From a checkpoint of a small sound classifier.
Model: mfcc input, num experts 64.
Training: muon at rate 0.02, batches of 128.
Rows from block 2 of a small sound classifier, named by matrix and row number. Rows with one number belong to one neuron. Each number is 128 + 32 x the weight over its row's rms, rounded and kept within 0 to 255. All counts start at 0. Numbers have three digits each.
Before each neuron's rows are labels from the 100 clips, of 14976, where the neuron reaches its highest value: "strongest on" is what is common among them; "loudest band" is the band of the loudest frequency at the time of the peak. Only what is clearly more common there than usual is listed. The data: read English sentences (LibriTTS-R).
# fc1: first MLP up (model.blocks.2.ff1.fc1.weight, 1536x256), inputs 0-127
# fc2: first MLP down (model.blocks.2.ff1.fc2.weight, 256x1536, transposed), outputs 0-127

strongest on: voice: female
loudest band: 250 to 500 Hz
fc1.543:172170090149088108097170201105101134124107135130095093166079103134162142089083121093118105119094151099185092194140123142119080099092192091126114163154133069144153107129101143113151129131111156090098124130129125096078078118102149113137130122094145166124105125206160104162099187123122148187095160171104077115191091094149111120111125053120113096121191146160194124148109174133163124100115
fc2.543:109120082097112139090135098120130124131111134098112156110156134198169144161085128162075108178130133140153125077139151113113105145140119159178135106106117115206106106160135151146093124075171118203110087095166126147141164179106110160103068121152100114072136115163112151189148093138086123128150066103115130116099093146159150093129135205206110093106152140144164161166061105146144071156156

strongest on: voice: male
loudest band: 500 to 1000 Hz
fc1.569:090057069137097089124131130127049172141176130106118035071084161101140160121094120103104142114156146151080120132108051143167115086128119144099106161170134108160152172128134162135111119117160214185108145132130115077060121170146133169089091096137164139121101110142139195122188122121149169156154152130111100128153081102149092099068056119108152096104081092159139133109122126101080049119188
fc2.569:124160106153127098159173077116111113182144090122123120148114154118101179077196109196145161117131029165130157103131122122095156134156061187190144110104117083184092157149083125069087120132105083146158105129159132143077106140152107199169122173129153144153139096066136111090087115164120115154154123130108173125150127122188176059090130085088129144093069156161131149105161107044114156107103

strongest on: voice: female
loudest band: 4000 to 8000 Hz; 250 to 500 Hz
fc1.18:148175098199113148126157096183104181174132065088160033162158104136140126198175139094128116182064142126143102120149149100162123145035133084104148134168124131104180140074129098117153162089169129150134128111077143138111155110092089169142121098153127099151091185154123126081143126094151088146082092118147089116151147099083076118115100084059156119112117153159086144184083162143140084133109
fc2.18:143133147171114120137108062078107093118115124144106159145120150127111149168046144131082060156121137189118160169079167115080112183172160120053101133118155207081056164102122107185092131177067117086121135181127144077109082133139130141152167181116122146114128134114125133114070104116095136153159120142117127073127104115091182085133109151105148166155120106166119100127179101112104151151109

strongest on: voice: male
loudest band: 250 to 500 Hz
fc1.618:102181145123149130119135104137107123108104085107178140124062138162166099125134061165138129177113128083104203113152098108144146177142174114126114186123119127144109189159119125118066186188116181113128089133147123149119121105134208121109146129135098102075138071142131131132102184110130094144106146151122092126181118139165150099162082151102072168115107150191123131104172117140177142118130
fc2.618:124130157169107157167152058151167161151089146132077100131125148107190166131094154133156102128110168146120118080094122180147145101100141143126078127160151122110095162151115148123102116066169104127128174097101080110133106149088122132119061106086102152125154189175091072108108103108144159185130104112161143132153122156148158157123120131107200100138168094150174119120130128175119191091126

strongest on: voice: female
loudest band: 250 to 500 Hz
fc1.611:136088117103144176146121159130115124112087093175181169081127092089086110204175156137125115100116149121190134126115124135150134120121158107130129102138101130106117138073192116126110113132230161122093137128134132145068074102095119146152122174155177139170160107156104114156193108104154113144162118100094119101145142017150100128085124102054057212086092120128153220130062115169152156081099
fc2.611:076173106152176210123136119110138108166107095107075086143151101129089121159066107070136132115094127220162158195156122147099045077147125130109117132121110156108136121165112134177156122107108166141105084137154154103174178169109151057081090122065154114169135135100144118143139168164142156061152115069143157143121073125178118127145140133102092106100108124154138163140120185142088131161105

strongest on: voice: male
loudest band: 250 to 500 Hz
fc1.319:185125177140163182132173138148079070110182130101154168147121129106111212087182102112104138100102109157150080142146137149152093121118125151115148144094154111180142083103106078068104142193131215094127123091168177144143122111068140059062123126109147110119147110091136148189159115120150096119098145136183159085106122157133089071071130148067152141180111133167184135137141059170119159152112
fc2.319:104136119137123166112144101161116206157111087075173108132059180109115081123216145176100120106106142160167112116097142128134141163145160127123155092154156105125177139112093121173104152083165112196082140101128113063100164124172187117126067151119180180099142109180133129169105115110141120106125075136147142094133158106146092114084160126176169181117087174103152111132183173134119132094115

strongest on: voice: female
loudest band: 250 to 500 Hz
fc1.708:110191181196123110122138166091117104072080201133099116167092183114092153125182098124078115115099143167147145133212166039079086086132163121129173146126131169133119099122214110133170151167121135105113140150109066078098106153100196124166121147137198124152079132169141076187188133107127167110133141117117151093181076141146080139128168109107186125119117104121095138142149135104165172164123
fc2.708:134147093092168157138128122138122122183141106199120144110110130132052173142124104208068154159116159176109114176137091068110161105192107067140124135186131093090182202099113143079161082111183125124165158050149179165158105094131130121124056155207176072139071100132154118222103189168119121107125071144148091099122165088106117129135125104132147089078139168125103136152101111102136133095118

strongest on: voice: male
loudest band: 250 to 500 Hz
fc1.369:113144113151160180097080121131188069100134142153175127067099170110115137136162185121158134139110131132033089106095184119180109148120168171099152088123145083124153165133113098119133122095101146071123129098200122101139100106079132125131175099060190121217108087110118150154128121132140140132090108157139108123190167101109108149170165139183127113081131087112124154137152126164125047089059
fc2.369:160114129155109122149144127153161153118114077076139110128134093108112123103067090133153132134110118083134106118132131134140069084092111129167204112131170117078179138144097177096078057093126161113148115106098101134216131117119180111135146141087190136112177111162092100155111156150122127130102178114154122066117095117135145140140110173152117173146078199136170109101146129166111160133130

strongest on: voice: male
loudest band: 250 to 500 Hz
fc1.41:092137106091109110115159100145081177121147097116146132116085151120184125113135084118133109081160122033116073166148139133105090197109154080162136113100159121107080160072137098162174179153147113103144163120146113152136141168082100126129148127185120107065164133102175146184134116130045127119054149122167158180096112164163089133075124134122124096138137146178144070150132117182047148121193
fc2.41:119119137122164099086100063123116103144224104158159078156116120084076147084145126160110131136105197097134122070127072118208079104198094174142109109200135146088111108173084162153102080103179151173095096110124106104124146128132149132107101143126114157124154154153115056148092154171092082093071115141131100136108123153039150163185120116140154098177131076063163157157164155142135188128133