config = dict(
    dataset='read English sentences (LibriTTS-R)',
    spec_augment=True,
    head_dim=48,
    fused_qkv=True,
    residual_init='none',
)
Rows from block 3 of a small sound classifier, named by matrix and row number. Rows with one number belong to one neuron. Each number is 200 + 20 x the weight over its row's rms, rounded and kept within 0 to 999. All counts start at 0.
After each neuron's rows are labels from the 100 clips, of 14976, where the neuron reaches its highest value: "loudest" is the band of the loudest frequency at the time of the peak; "strongest on" is what is common among them. Only what is clearly more common there than usual is listed. The data: read English sentences (LibriTTS-R).
# fc1: first MLP up (model.blocks.3.ff1.fc1.weight, 1536x256), inputs 128-255
# fc2: first MLP down (model.blocks.3.ff1.fc2.weight, 256x1536, transposed), outputs 128-255

fc1.39,216,199,168,222,220,189,173,183,229,229,181,182,210,211,205,190,169,214,218,228,192,172,188,177,212,212,238,245,191,201,207,185,228,201,197,182,191,176,172,213,217,215,235,190,244,194,231,180,249,209,181,188,191,215,178,215,206,195,245,200,190,184,174,206,247,171,218,213,200,173,182,187,161,161,218,232,216,211,188,182,232,184,188,210,176,183,243,189,202,243,192,180,196,217,183,213,172,187,184,180,188,198,235,228,186,223,180,195,225,184,198,183,215,208,175,217,167,191,205,236,213,193,208,233,186,205,165,190
fc2.39,182,210,204,211,210,191,202,179,204,172,202,205,197,199,178,225,225,193,201,185,204,181,205,200,231,168,160,171,189,213,169,190,187,185,228,207,207,209,203,203,191,239,201,232,191,197,198,210,218,170,193,223,200,209,187,185,175,204,182,185,234,189,215,203,166,246,185,195,192,200,208,233,190,238,199,185,190,185,246,207,193,196,202,218,211,225,169,191,193,187,199,219,179,200,191,195,262,175,193,192,193,187,223,212,184,219,211,225,224,214,215,203,235,206,155,170,230,176,214,219,190,180,244,216,190,198,221,236
loudest: 4000 to 8000 Hz
strongest on: voice: male

fc1.366,208,208,168,187,181,153,167,188,187,226,212,194,233,173,235,212,221,181,247,199,204,212,219,208,202,223,193,215,175,176,199,219,218,184,224,198,202,178,175,232,197,163,205,217,199,172,182,182,222,180,228,211,235,206,257,218,195,214,202,187,215,198,201,178,174,193,204,181,179,152,184,179,166,242,231,188,195,203,247,198,210,173,243,208,178,216,204,203,173,193,204,210,190,198,188,197,203,199,172,168,189,207,200,187,211,168,175,201,179,225,198,206,178,194,211,218,237,196,175,229,203,188,183,223,241,188,221,147
fc2.366,183,188,201,236,169,213,184,210,223,188,177,216,188,198,247,176,221,197,193,180,203,224,219,206,184,153,216,213,190,182,175,201,178,188,199,209,193,210,207,217,202,185,199,180,231,197,183,226,185,205,197,213,159,211,199,223,185,177,198,214,199,198,178,199,212,202,220,203,234,161,210,199,189,175,227,213,250,172,176,188,191,181,204,186,188,179,163,185,198,231,225,233,201,213,192,213,200,204,179,208,212,212,184,198,179,212,235,197,206,176,218,167,184,192,182,213,191,191,157,166,217,172,210,209,196,232,200,225
loudest: 4000 to 8000 Hz
strongest on: voice: female

fc1.166,204,207,176,193,183,191,184,224,210,203,215,200,177,210,205,181,186,206,205,194,241,229,242,205,193,192,197,171,185,224,180,171,217,187,208,210,201,263,177,230,212,179,212,170,228,217,192,194,179,202,199,174,257,183,171,195,214,187,194,195,218,222,197,207,215,190,199,240,229,196,215,203,183,203,212,176,219,197,194,174,202,206,193,245,189,187,192,198,174,189,226,230,245,205,181,180,183,187,197,201,195,191,182,230,183,184,192,198,211,178,190,212,216,205,204,173,204,206,222,196,210,197,168,191,151,186,203,188
fc2.166,160,180,189,225,174,156,198,219,221,219,220,204,207,223,198,216,190,179,212,226,198,205,196,190,234,197,186,201,182,201,228,180,216,207,215,182,214,236,209,202,240,198,172,221,190,219,185,201,229,178,172,196,173,215,185,221,182,201,185,220,221,190,197,199,190,191,198,187,186,188,178,210,219,196,207,204,196,197,194,193,223,173,165,201,168,195,179,163,229,161,191,155,144,190,239,223,202,191,197,218,174,198,184,177,180,216,236,173,182,220,209,213,194,188,185,190,248,190,198,211,176,187,208,209,199,165,161,193
loudest: 500 to 1000 Hz
strongest on: voice: male

fc1.453,202,213,216,179,225,233,203,177,173,177,208,213,222,217,205,216,176,153,181,204,194,207,247,198,222,177,224,221,206,205,204,198,171,205,212,175,193,163,199,235,192,180,187,215,209,203,208,209,190,202,193,189,195,206,246,206,193,173,176,256,202,220,200,196,197,183,224,211,170,204,228,201,218,188,216,221,207,172,207,178,208,211,207,210,206,206,219,168,172,229,202,181,190,205,213,250,196,227,230,213,153,159,160,200,216,174,194,197,177,232,173,167,183,190,179,198,207,201,236,177,216,187,247,212,207,229,215,203
fc2.453,221,168,205,195,195,206,208,244,234,203,172,203,225,223,213,171,179,185,172,192,189,189,163,173,199,195,200,198,228,191,216,197,207,202,211,189,190,239,239,226,208,180,171,195,210,178,191,179,174,176,209,211,213,182,183,233,204,187,198,157,217,214,195,212,225,214,200,170,217,233,187,211,218,196,176,197,150,184,183,193,210,203,201,210,216,159,207,228,199,238,218,191,226,210,188,207,224,184,191,195,204,173,180,178,179,227,189,203,187,209,170,184,178,204,221,223,196,218,209,159,206,194,166,210,189,186,207,194
loudest: 250 to 500 Hz
strongest on: voice: male

fc1.148,211,211,226,219,208,187,179,206,227,227,195,219,207,232,188,174,184,203,222,182,220,192,192,190,175,163,281,185,206,196,229,249,192,199,209,207,215,181,177,230,214,177,219,159,220,216,171,180,210,174,217,178,193,200,223,198,198,195,208,191,213,222,201,183,208,205,216,188,212,233,193,196,186,186,209,202,198,202,192,196,203,201,228,190,186,186,147,192,214,207,195,217,208,213,173,214,183,233,197,205,239,194,220,153,194,188,191,213,203,194,210,192,194,227,194,174,212,168,186,192,191,205,196,166,188,220,199,198
fc2.148,194,227,178,223,137,212,211,205,199,193,189,207,192,174,183,167,211,214,177,211,195,207,205,199,229,222,189,215,223,210,183,189,189,219,247,239,230,174,198,211,218,167,225,205,190,194,176,181,204,188,178,180,195,235,171,196,201,178,198,161,184,183,242,222,201,236,189,211,198,187,196,179,164,210,198,178,193,226,223,182,192,195,196,214,195,171,227,205,221,210,193,211,202,225,234,179,196,186,225,220,188,207,211,199,158,152,201,197,215,189,208,178,190,224,196,233,170,223,195,199,212,207,190,184,192,191,198,208
loudest: 250 to 500 Hz
strongest on: voice: male

fc1.677,230,191,190,209,227,212,178,215,193,221,217,216,264,187,200,205,205,188,197,222,208,186,197,240,208,192,219,201,183,213,174,216,201,190,184,195,194,219,197,189,203,176,218,197,197,166,167,176,204,196,172,157,180,171,189,189,171,209,192,260,212,215,186,232,187,168,230,219,176,207,200,181,201,237,191,206,194,166,175,206,209,195,209,194,212,187,252,209,196,178,147,192,203,213,193,172,212,234,237,198,192,236,225,199,182,184,185,190,184,201,210,177,191,221,184,185,217,186,238,173,175,221,212,216,223,184,183,194
fc2.677,182,190,202,215,181,179,188,213,219,192,170,204,166,200,224,214,210,183,218,208,198,149,224,187,217,207,211,178,209,170,186,204,211,184,214,192,228,193,221,209,225,190,205,229,196,205,221,205,187,211,197,229,243,242,208,201,178,204,204,196,184,196,186,177,263,204,192,178,203,179,189,226,209,231,196,201,223,207,220,200,174,213,208,229,203,178,189,221,233,179,215,184,213,214,205,227,193,154,195,200,200,183,223,197,228,223,209,184,201,186,194,203,221,204,205,192,172,224,219,227,188,167,188,229,224,202,245,208
loudest: 4000 to 8000 Hz
strongest on: voice: female

fc1.193,232,206,181,214,189,234,168,210,193,177,223,214,231,191,211,197,206,214,198,164,213,172,201,198,213,213,192,180,212,191,194,201,225,178,183,235,166,206,192,178,163,203,210,195,174,223,216,226,199,183,148,200,152,210,202,168,202,180,228,213,209,178,196,186,221,166,211,179,198,206,206,169,224,186,216,167,202,182,201,212,197,191,181,207,205,210,194,203,214,213,171,198,230,219,207,156,250,204,175,204,174,195,216,210,208,184,208,200,202,199,251,192,213,239,189,170,208,207,202,227,161,197,248,185,214,200,193,223
fc2.193,174,192,206,213,187,191,220,222,157,197,193,192,173,174,187,221,219,202,214,230,208,185,209,204,182,189,163,201,242,203,201,209,175,192,208,166,210,208,163,166,262,189,187,208,204,201,188,195,214,191,196,251,197,203,191,223,207,235,215,189,190,200,215,199,180,231,210,199,186,226,184,196,175,215,243,240,217,211,199,191,227,195,216,219,166,204,210,221,204,196,165,171,216,185,147,215,159,173,207,184,184,204,179,176,206,161,199,201,193,211,185,170,198,218,195,162,184,177,179,203,204,185,176,194,174,222,208,196
loudest: 4000 to 8000 Hz
strongest on: voice: female

fc1.690,247,193,188,185,204,212,206,206,198,205,212,155,178,248,185,224,194,215,192,201,197,199,196,205,203,213,199,182,197,212,212,190,180,175,180,174,211,171,169,214,177,203,206,218,153,170,202,195,188,242,210,203,207,201,198,194,221,232,247,190,196,213,222,169,230,216,155,196,205,182,203,180,179,181,194,244,201,220,217,175,209,204,175,180,171,207,197,190,198,176,181,231,248,180,181,174,209,207,207,232,257,188,167,187,219,205,187,193,205,208,177,245,219,202,187,189,203,199,176,194,182,196,234,210,166,221,202,196
fc2.690,209,215,194,180,214,196,227,245,186,211,176,226,170,212,194,197,199,201,191,212,194,192,164,220,166,219,217,198,159,229,211,221,196,231,202,202,209,192,166,207,169,209,180,188,205,213,223,185,185,220,214,158,173,207,225,245,221,219,196,207,198,214,203,190,147,194,248,205,195,174,185,219,198,219,193,197,203,206,221,235,220,199,176,261,225,214,210,199,235,166,215,186,208,193,229,185,172,215,187,206,229,216,194,222,175,189,180,189,213,173,188,214,218,169,192,183,183,202,226,209,219,181,208,188,198,181,222,193
loudest: 250 to 500 Hz
strongest on: voice: female

fc1.170,197,188,222,207,190,193,208,208,208,216,196,213,187,189,198,247,214,191,172,186,197,205,220,222,217,178,195,205,152,196,216,202,163,210,185,204,199,201,204,198,205,210,190,164,196,181,191,192,195,219,196,239,175,183,218,200,154,210,220,172,205,161,207,187,206,218,210,192,156,191,199,200,181,223,199,212,202,191,216,188,215,233,169,195,162,171,202,216,203,215,216,201,192,204,194,216,196,207,197,202,234,184,176,170,169,180,242,171,191,215,231,193,203,218,186,200,216,230,206,252,178,199,213,189,182,188,182,185
fc2.170,226,214,176,193,185,189,220,215,221,184,220,223,176,201,178,170,193,199,226,186,220,204,221,207,233,226,189,214,206,211,229,164,204,187,194,259,164,166,210,189,193,204,203,190,229,201,229,220,220,176,195,218,208,190,193,186,162,185,211,232,212,244,175,187,193,205,197,222,221,158,222,192,211,164,200,218,204,178,201,162,197,213,218,231,181,186,206,216,179,211,194,195,209,205,210,222,209,191,221,214,237,213,196,187,221,204,179,201,177,160,190,212,179,190,183,196,196,181,209,181,223,233,184,214,203,179,221,207
loudest: 500 to 1000 Hz
strongest on: voice: female

fc1.408,191,209,205,211,196,206,214,201,223,174,180,181,216,194,204,210,193,207,220,225,205,189,220,193,196,162,207,232,221,164,206,218,204,171,218,164,180,190,204,175,245,180,194,193,200,164,172,196,226,189,233,224,197,198,180,188,210,194,204,171,204,191,226,161,185,167,211,174,191,229,217,189,168,188,214,216,188,192,186,209,193,234,205,194,203,170,194,178,211,204,192,192,235,229,218,243,183,170,169,205,215,149,217,213,210,208,171,204,197,175,209,190,214,166,201,198,198,200,189,168,215,215,236,194,223,208,161,191
fc2.408,241,183,190,184,206,179,214,170,160,201,173,201,196,179,197,209,190,190,226,228,197,189,174,195,211,194,191,192,207,238,168,191,198,202,176,201,207,206,220,207,164,215,208,200,222,210,201,195,178,200,221,203,189,213,202,214,192,193,193,209,212,184,178,197,229,204,241,196,204,206,203,186,229,245,204,184,193,166,204,202,187,177,218,187,169,206,178,227,213,229,208,185,254,219,160,182,197,189,167,197,194,210,174,191,166,214,239,199,203,201,160,196,181,227,210,190,178,237,170,210,196,205,208,181,216,225,207,213
loudest: 250 to 500 Hz
strongest on: voice: male

fc1.310,183,214,204,170,174,169,180,180,177,213,155,228,195,206,211,212,226,188,199,205,183,208,193,213,217,186,204,178,197,217,188,200,201,214,180,205,227,197,202,209,186,198,213,189,197,214,204,182,192,208,218,205,195,199,230,219,191,228,191,187,211,209,193,210,163,216,205,207,221,214,217,158,203,235,208,230,167,206,179,193,198,185,199,206,176,204,170,212,183,186,203,198,211,194,227,199,218,202,168,178,192,195,218,219,216,204,246,204,204,184,214,239,173,210,167,185,181,164,170,211,170,211,235,205,225,190,216,180
fc2.310,240,204,176,199,214,195,211,219,190,180,226,196,168,170,202,207,162,207,175,192,198,169,214,208,174,180,194,215,205,177,199,181,212,199,187,206,201,226,186,201,250,171,204,250,198,176,208,211,231,165,192,169,196,221,184,178,166,162,206,214,210,240,206,214,219,191,206,222,186,212,225,223,203,179,211,187,183,206,180,206,189,187,191,209,223,215,204,179,190,217,180,221,212,198,176,200,198,186,190,238,218,206,215,195,265,181,160,168,204,186,193,237,186,209,206,177,187,187,192,218,168,201,179,194,193,205,204,235
loudest: 4000 to 8000 Hz
strongest on: voice: female

fc1.265,240,220,214,169,176,173,170,201,179,226,224,212,184,152,209,215,226,214,209,218,160,179,178,220,201,187,186,201,200,173,197,216,194,204,183,174,212,186,178,218,225,199,200,205,203,158,169,200,200,188,185,199,194,193,222,239,178,207,195,222,212,184,189,242,172,204,198,171,207,193,209,164,224,213,201,178,191,192,182,206,199,183,210,210,180,231,163,207,161,222,170,239,179,186,200,233,184,217,222,226,201,183,194,195,188,179,213,176,219,211,204,195,183,188,214,192,208,202,190,213,182,205,213,203,185,184,220,191
fc2.265,211,182,185,173,174,232,195,205,199,224,175,196,163,192,210,219,203,153,188,216,194,196,232,226,194,219,220,203,198,230,210,192,189,209,214,227,185,216,204,223,213,177,209,208,192,203,197,216,190,222,197,206,167,175,200,210,192,179,195,199,157,208,213,176,240,161,202,238,218,249,233,186,196,203,203,219,186,201,218,222,198,216,202,212,204,192,214,176,180,207,209,232,187,219,168,196,195,197,219,228,223,172,184,180,245,201,188,209,196,183,216,187,225,199,203,210,211,203,162,184,205,205,190,179,194,205,211,214
loudest: 250 to 500 Hz
strongest on: voice: female

fc1.46,236,192,176,191,212,209,184,200,208,183,214,186,180,194,209,192,201,223,197,219,194,224,201,192,177,195,165,193,202,192,173,176,187,203,223,243,234,226,225,187,213,202,203,208,207,194,186,202,211,190,176,169,198,180,193,254,221,238,181,151,195,231,230,182,198,198,190,243,222,187,234,201,197,180,181,195,194,198,211,178,207,215,192,208,199,193,202,174,200,237,180,184,190,223,198,195,201,183,161,184,206,195,219,175,240,216,230,231,225,206,192,193,219,229,209,215,163,171,243,182,192,191,189,165,190,164,214,203
fc2.46,229,207,180,171,200,230,191,208,223,185,178,214,180,237,183,186,226,197,212,211,209,203,217,216,165,194,195,225,187,198,234,224,218,208,199,227,192,200,247,233,191,196,199,201,199,187,182,221,197,228,163,231,187,197,195,181,203,172,216,199,205,188,157,199,168,237,221,189,197,205,145,193,230,206,197,242,197,186,180,230,207,211,209,218,180,195,229,222,176,229,184,177,169,211,205,187,180,185,211,212,256,166,193,200,212,200,178,241,208,240,209,161,222,194,191,218,220,226,178,239,200,195,205,176,213,192,187,190
loudest: 500 to 1000 Hz
strongest on: voice: male

fc1.707,210,182,170,210,185,162,189,198,183,176,241,177,190,183,191,198,181,226,203,207,223,215,200,139,186,207,211,199,196,232,187,177,211,215,210,182,197,238,178,210,196,240,228,237,213,209,179,167,237,175,224,221,196,210,225,194,202,218,185,235,177,194,239,189,221,192,217,155,203,188,196,193,216,200,209,175,192,180,180,179,208,198,152,202,215,198,220,217,212,219,185,198,209,164,199,183,190,248,193,199,161,219,201,205,199,192,202,196,201,159,198,187,164,209,222,204,181,245,169,218,171,165,188,225,207,179,200,178
fc2.707,149,201,196,230,214,236,182,195,205,183,192,208,217,172,191,200,207,192,183,212,180,139,202,249,211,204,218,185,195,179,217,239,209,174,188,229,239,188,188,221,215,174,195,176,205,207,171,211,178,222,220,195,217,196,185,195,188,173,217,197,215,181,171,198,223,175,171,195,208,205,153,232,173,189,221,223,220,190,203,206,209,214,226,163,216,215,158,221,183,175,214,223,189,168,218,203,206,210,195,212,233,172,193,190,206,185,166,198,206,189,199,190,202,198,222,233,189,207,176,201,185,213,215,206,253,198,203,192
loudest: 4000 to 8000 Hz
strongest on: voice: female

fc1.482,203,236,192,201,198,206,194,178,181,177,236,226,216,201,227,217,215,214,198,181,215,202,161,141,189,198,187,222,196,211,179,150,235,191,209,193,190,196,223,253,176,204,210,199,172,227,180,181,235,171,270,197,176,196,218,167,179,196,176,209,171,233,202,178,190,208,238,199,180,174,179,188,199,216,223,187,183,167,216,176,183,195,209,184,199,177,190,181,243,182,214,208,174,206,198,200,173,205,214,194,163,186,215,177,204,185,183,202,207,198,193,161,191,229,213,208,231,231,192,234,178,187,213,221,211,200,180,223
fc2.482,193,161,203,213,183,175,204,189,197,197,191,215,175,186,171,211,173,181,229,201,208,167,218,231,185,205,225,212,203,190,222,243,199,192,211,175,244,171,229,217,171,179,175,159,193,188,183,237,216,232,243,247,189,214,218,222,206,177,217,166,214,171,178,183,187,170,185,201,227,220,172,192,186,199,198,185,224,196,194,217,208,244,189,208,207,209,220,207,199,162,220,217,208,162,215,229,227,208,213,208,224,211,188,207,199,216,217,209,203,175,222,231,186,217,217,219,227,215,185,193,179,183,188,228,181,213,240,141
loudest: 4000 to 8000 Hz
strongest on: voice: female

fc1.518,190,202,196,186,180,197,224,234,181,215,183,167,188,194,191,178,161,220,211,205,207,192,214,197,213,215,221,205,202,188,191,192,235,181,205,207,178,188,214,211,230,169,212,201,177,173,218,176,227,224,210,208,205,177,226,207,222,234,180,173,198,192,199,197,225,188,171,217,201,197,212,176,182,198,204,185,217,198,190,183,160,175,244,234,219,208,214,188,194,202,247,223,209,173,174,202,201,163,169,174,236,225,225,217,210,180,171,197,216,201,190,205,212,221,190,206,193,232,202,211,236,182,171,173,189,196,170,225
fc2.518,178,230,182,202,209,194,219,154,203,192,235,189,180,214,185,198,217,225,199,230,194,184,218,208,201,163,192,169,196,213,199,237,198,197,249,184,199,190,223,213,188,212,218,205,209,168,215,206,208,163,215,171,180,188,208,166,190,190,238,222,166,179,160,230,169,174,243,206,176,179,189,229,183,196,217,205,191,214,233,201,214,192,144,205,209,236,175,181,205,187,194,204,199,179,214,201,202,192,211,182,192,203,179,201,201,162,196,173,215,166,190,201,155,172,156,184,205,201,181,211,201,187,183,210,187,211,187,190
loudest: 500 to 1000 Hz
strongest on: voice: male

fc1.189,240,208,194,174,217,199,203,224,185,203,189,230,209,232,208,208,181,200,194,193,183,174,188,208,206,196,221,185,206,187,221,214,211,200,225,179,208,239,210,195,214,201,216,197,217,253,182,196,194,199,194,217,199,229,197,218,188,224,184,208,198,206,195,180,227,157,151,215,200,163,229,209,157,180,183,206,220,173,227,197,228,192,189,261,181,166,183,211,198,190,208,203,198,155,190,221,209,208,207,212,166,216,189,198,201,211,180,189,218,158,193,194,170,205,179,196,214,175,188,205,195,229,190,229,213,179,233,197
fc2.189,155,202,212,159,205,220,223,182,217,210,220,197,186,183,209,236,179,201,195,239,169,227,203,204,187,174,223,200,192,212,216,149,215,156,184,224,209,189,187,206,206,185,208,218,202,176,207,226,206,182,170,148,179,213,231,198,211,187,201,162,233,228,164,215,205,191,211,234,202,164,188,202,203,194,196,225,177,183,208,181,213,223,222,206,233,208,179,180,180,218,203,162,197,195,215,209,204,188,207,182,177,196,199,159,193,204,235,185,209,243,177,182,216,200,185,211,209,159,200,220,191,177,166,220,184,183,180,194
loudest: 2000 to 4000 Hz
strongest on: voice: male

fc1.135,205,183,208,207,199,254,194,178,216,201,186,209,213,223,217,184,191,198,161,186,177,203,180,227,209,212,185,186,181,213,204,209,201,245,228,172,224,180,227,165,192,206,203,231,223,197,187,182,166,192,203,220,204,227,171,191,212,200,249,221,213,217,203,187,181,190,167,190,182,198,202,206,173,168,189,200,175,179,209,201,202,212,198,215,186,182,233,235,156,196,174,213,220,241,196,202,208,206,182,206,204,191,194,190,245,210,205,219,191,188,199,195,234,171,204,171,214,190,209,205,218,220,215,198,167,228,185,201
fc2.135,207,225,200,189,187,189,198,222,169,216,181,207,202,216,212,160,194,181,193,160,222,156,191,187,207,212,217,192,164,207,200,216,218,208,201,235,163,195,208,221,217,192,219,187,193,229,211,169,194,189,196,166,231,178,213,219,214,186,183,201,184,226,215,157,192,208,233,199,241,207,225,200,193,181,205,199,168,223,170,206,201,218,185,175,196,172,232,188,205,169,210,195,206,190,203,183,172,186,197,193,219,223,179,248,171,187,200,206,171,227,199,168,215,206,214,183,164,197,240,212,204,228,204,191,179,206,175,226
loudest: 500 to 1000 Hz
strongest on: voice: male

fc1.622,204,209,197,228,204,216,194,186,225,188,194,176,212,148,235,212,191,214,199,215,195,186,195,216,193,196,207,204,214,182,241,194,220,211,218,182,226,222,224,195,209,175,217,163,194,209,206,214,192,213,216,174,173,194,205,147,165,211,179,188,212,188,200,181,200,207,186,216,225,193,185,244,176,202,221,171,192,211,215,198,192,190,187,199,212,177,218,229,171,219,183,224,210,200,176,188,212,187,196,195,197,172,241,183,215,202,202,173,196,201,181,172,157,198,157,189,215,202,193,211,173,223,192,226,188,210,189,188
fc2.622,187,203,214,190,190,198,205,216,225,235,230,226,156,164,228,212,190,191,158,218,193,164,228,213,208,217,244,214,205,214,192,225,218,221,194,206,212,198,221,248,213,227,178,210,217,191,206,207,209,203,235,184,212,181,179,207,192,169,205,174,198,190,192,207,167,188,201,227,191,218,220,212,180,189,197,205,182,204,202,194,210,203,180,197,188,189,206,200,187,173,210,194,202,227,219,194,218,185,205,204,210,133,202,185,183,207,199,174,179,173,236,200,167,227,222,192,202,191,204,201,193,203,215,148,236,193,203,198
loudest: 250 to 500 Hz
strongest on: voice: female

fc1.371,207,219,191,220,166,215,273,199,218,191,206,225,161,175,201,223,224,184,230,173,187,151,225,199,198,168,211,222,222,209,225,202,237,200,179,195,243,251,206,193,210,181,203,208,183,182,195,200,216,210,208,157,211,209,192,191,172,227,171,170,218,211,184,219,235,197,220,213,198,178,220,190,193,203,214,177,154,180,210,218,200,188,194,202,202,206,211,165,216,199,224,178,209,232,184,170,198,215,172,189,186,193,185,170,241,198,179,211,182,213,178,155,196,196,205,182,196,231,213,184,188,195,178,182,216,192,197,197
fc2.371,182,185,170,186,167,175,193,201,208,180,194,193,217,216,174,178,206,186,181,191,229,189,195,186,204,192,225,187,166,227,187,191,161,240,225,206,184,193,229,220,194,232,203,214,198,203,199,216,162,146,209,229,216,213,147,227,221,188,190,177,191,182,180,199,203,227,175,174,199,218,165,179,181,211,222,187,205,202,190,214,204,209,193,177,207,221,176,237,227,169,193,204,193,198,206,168,186,211,201,240,203,214,161,155,192,226,191,178,225,168,202,183,208,206,211,193,226,207,228,230,186,239,184,211,187,214,185,195
loudest: 4000 to 8000 Hz
strongest on: voice: female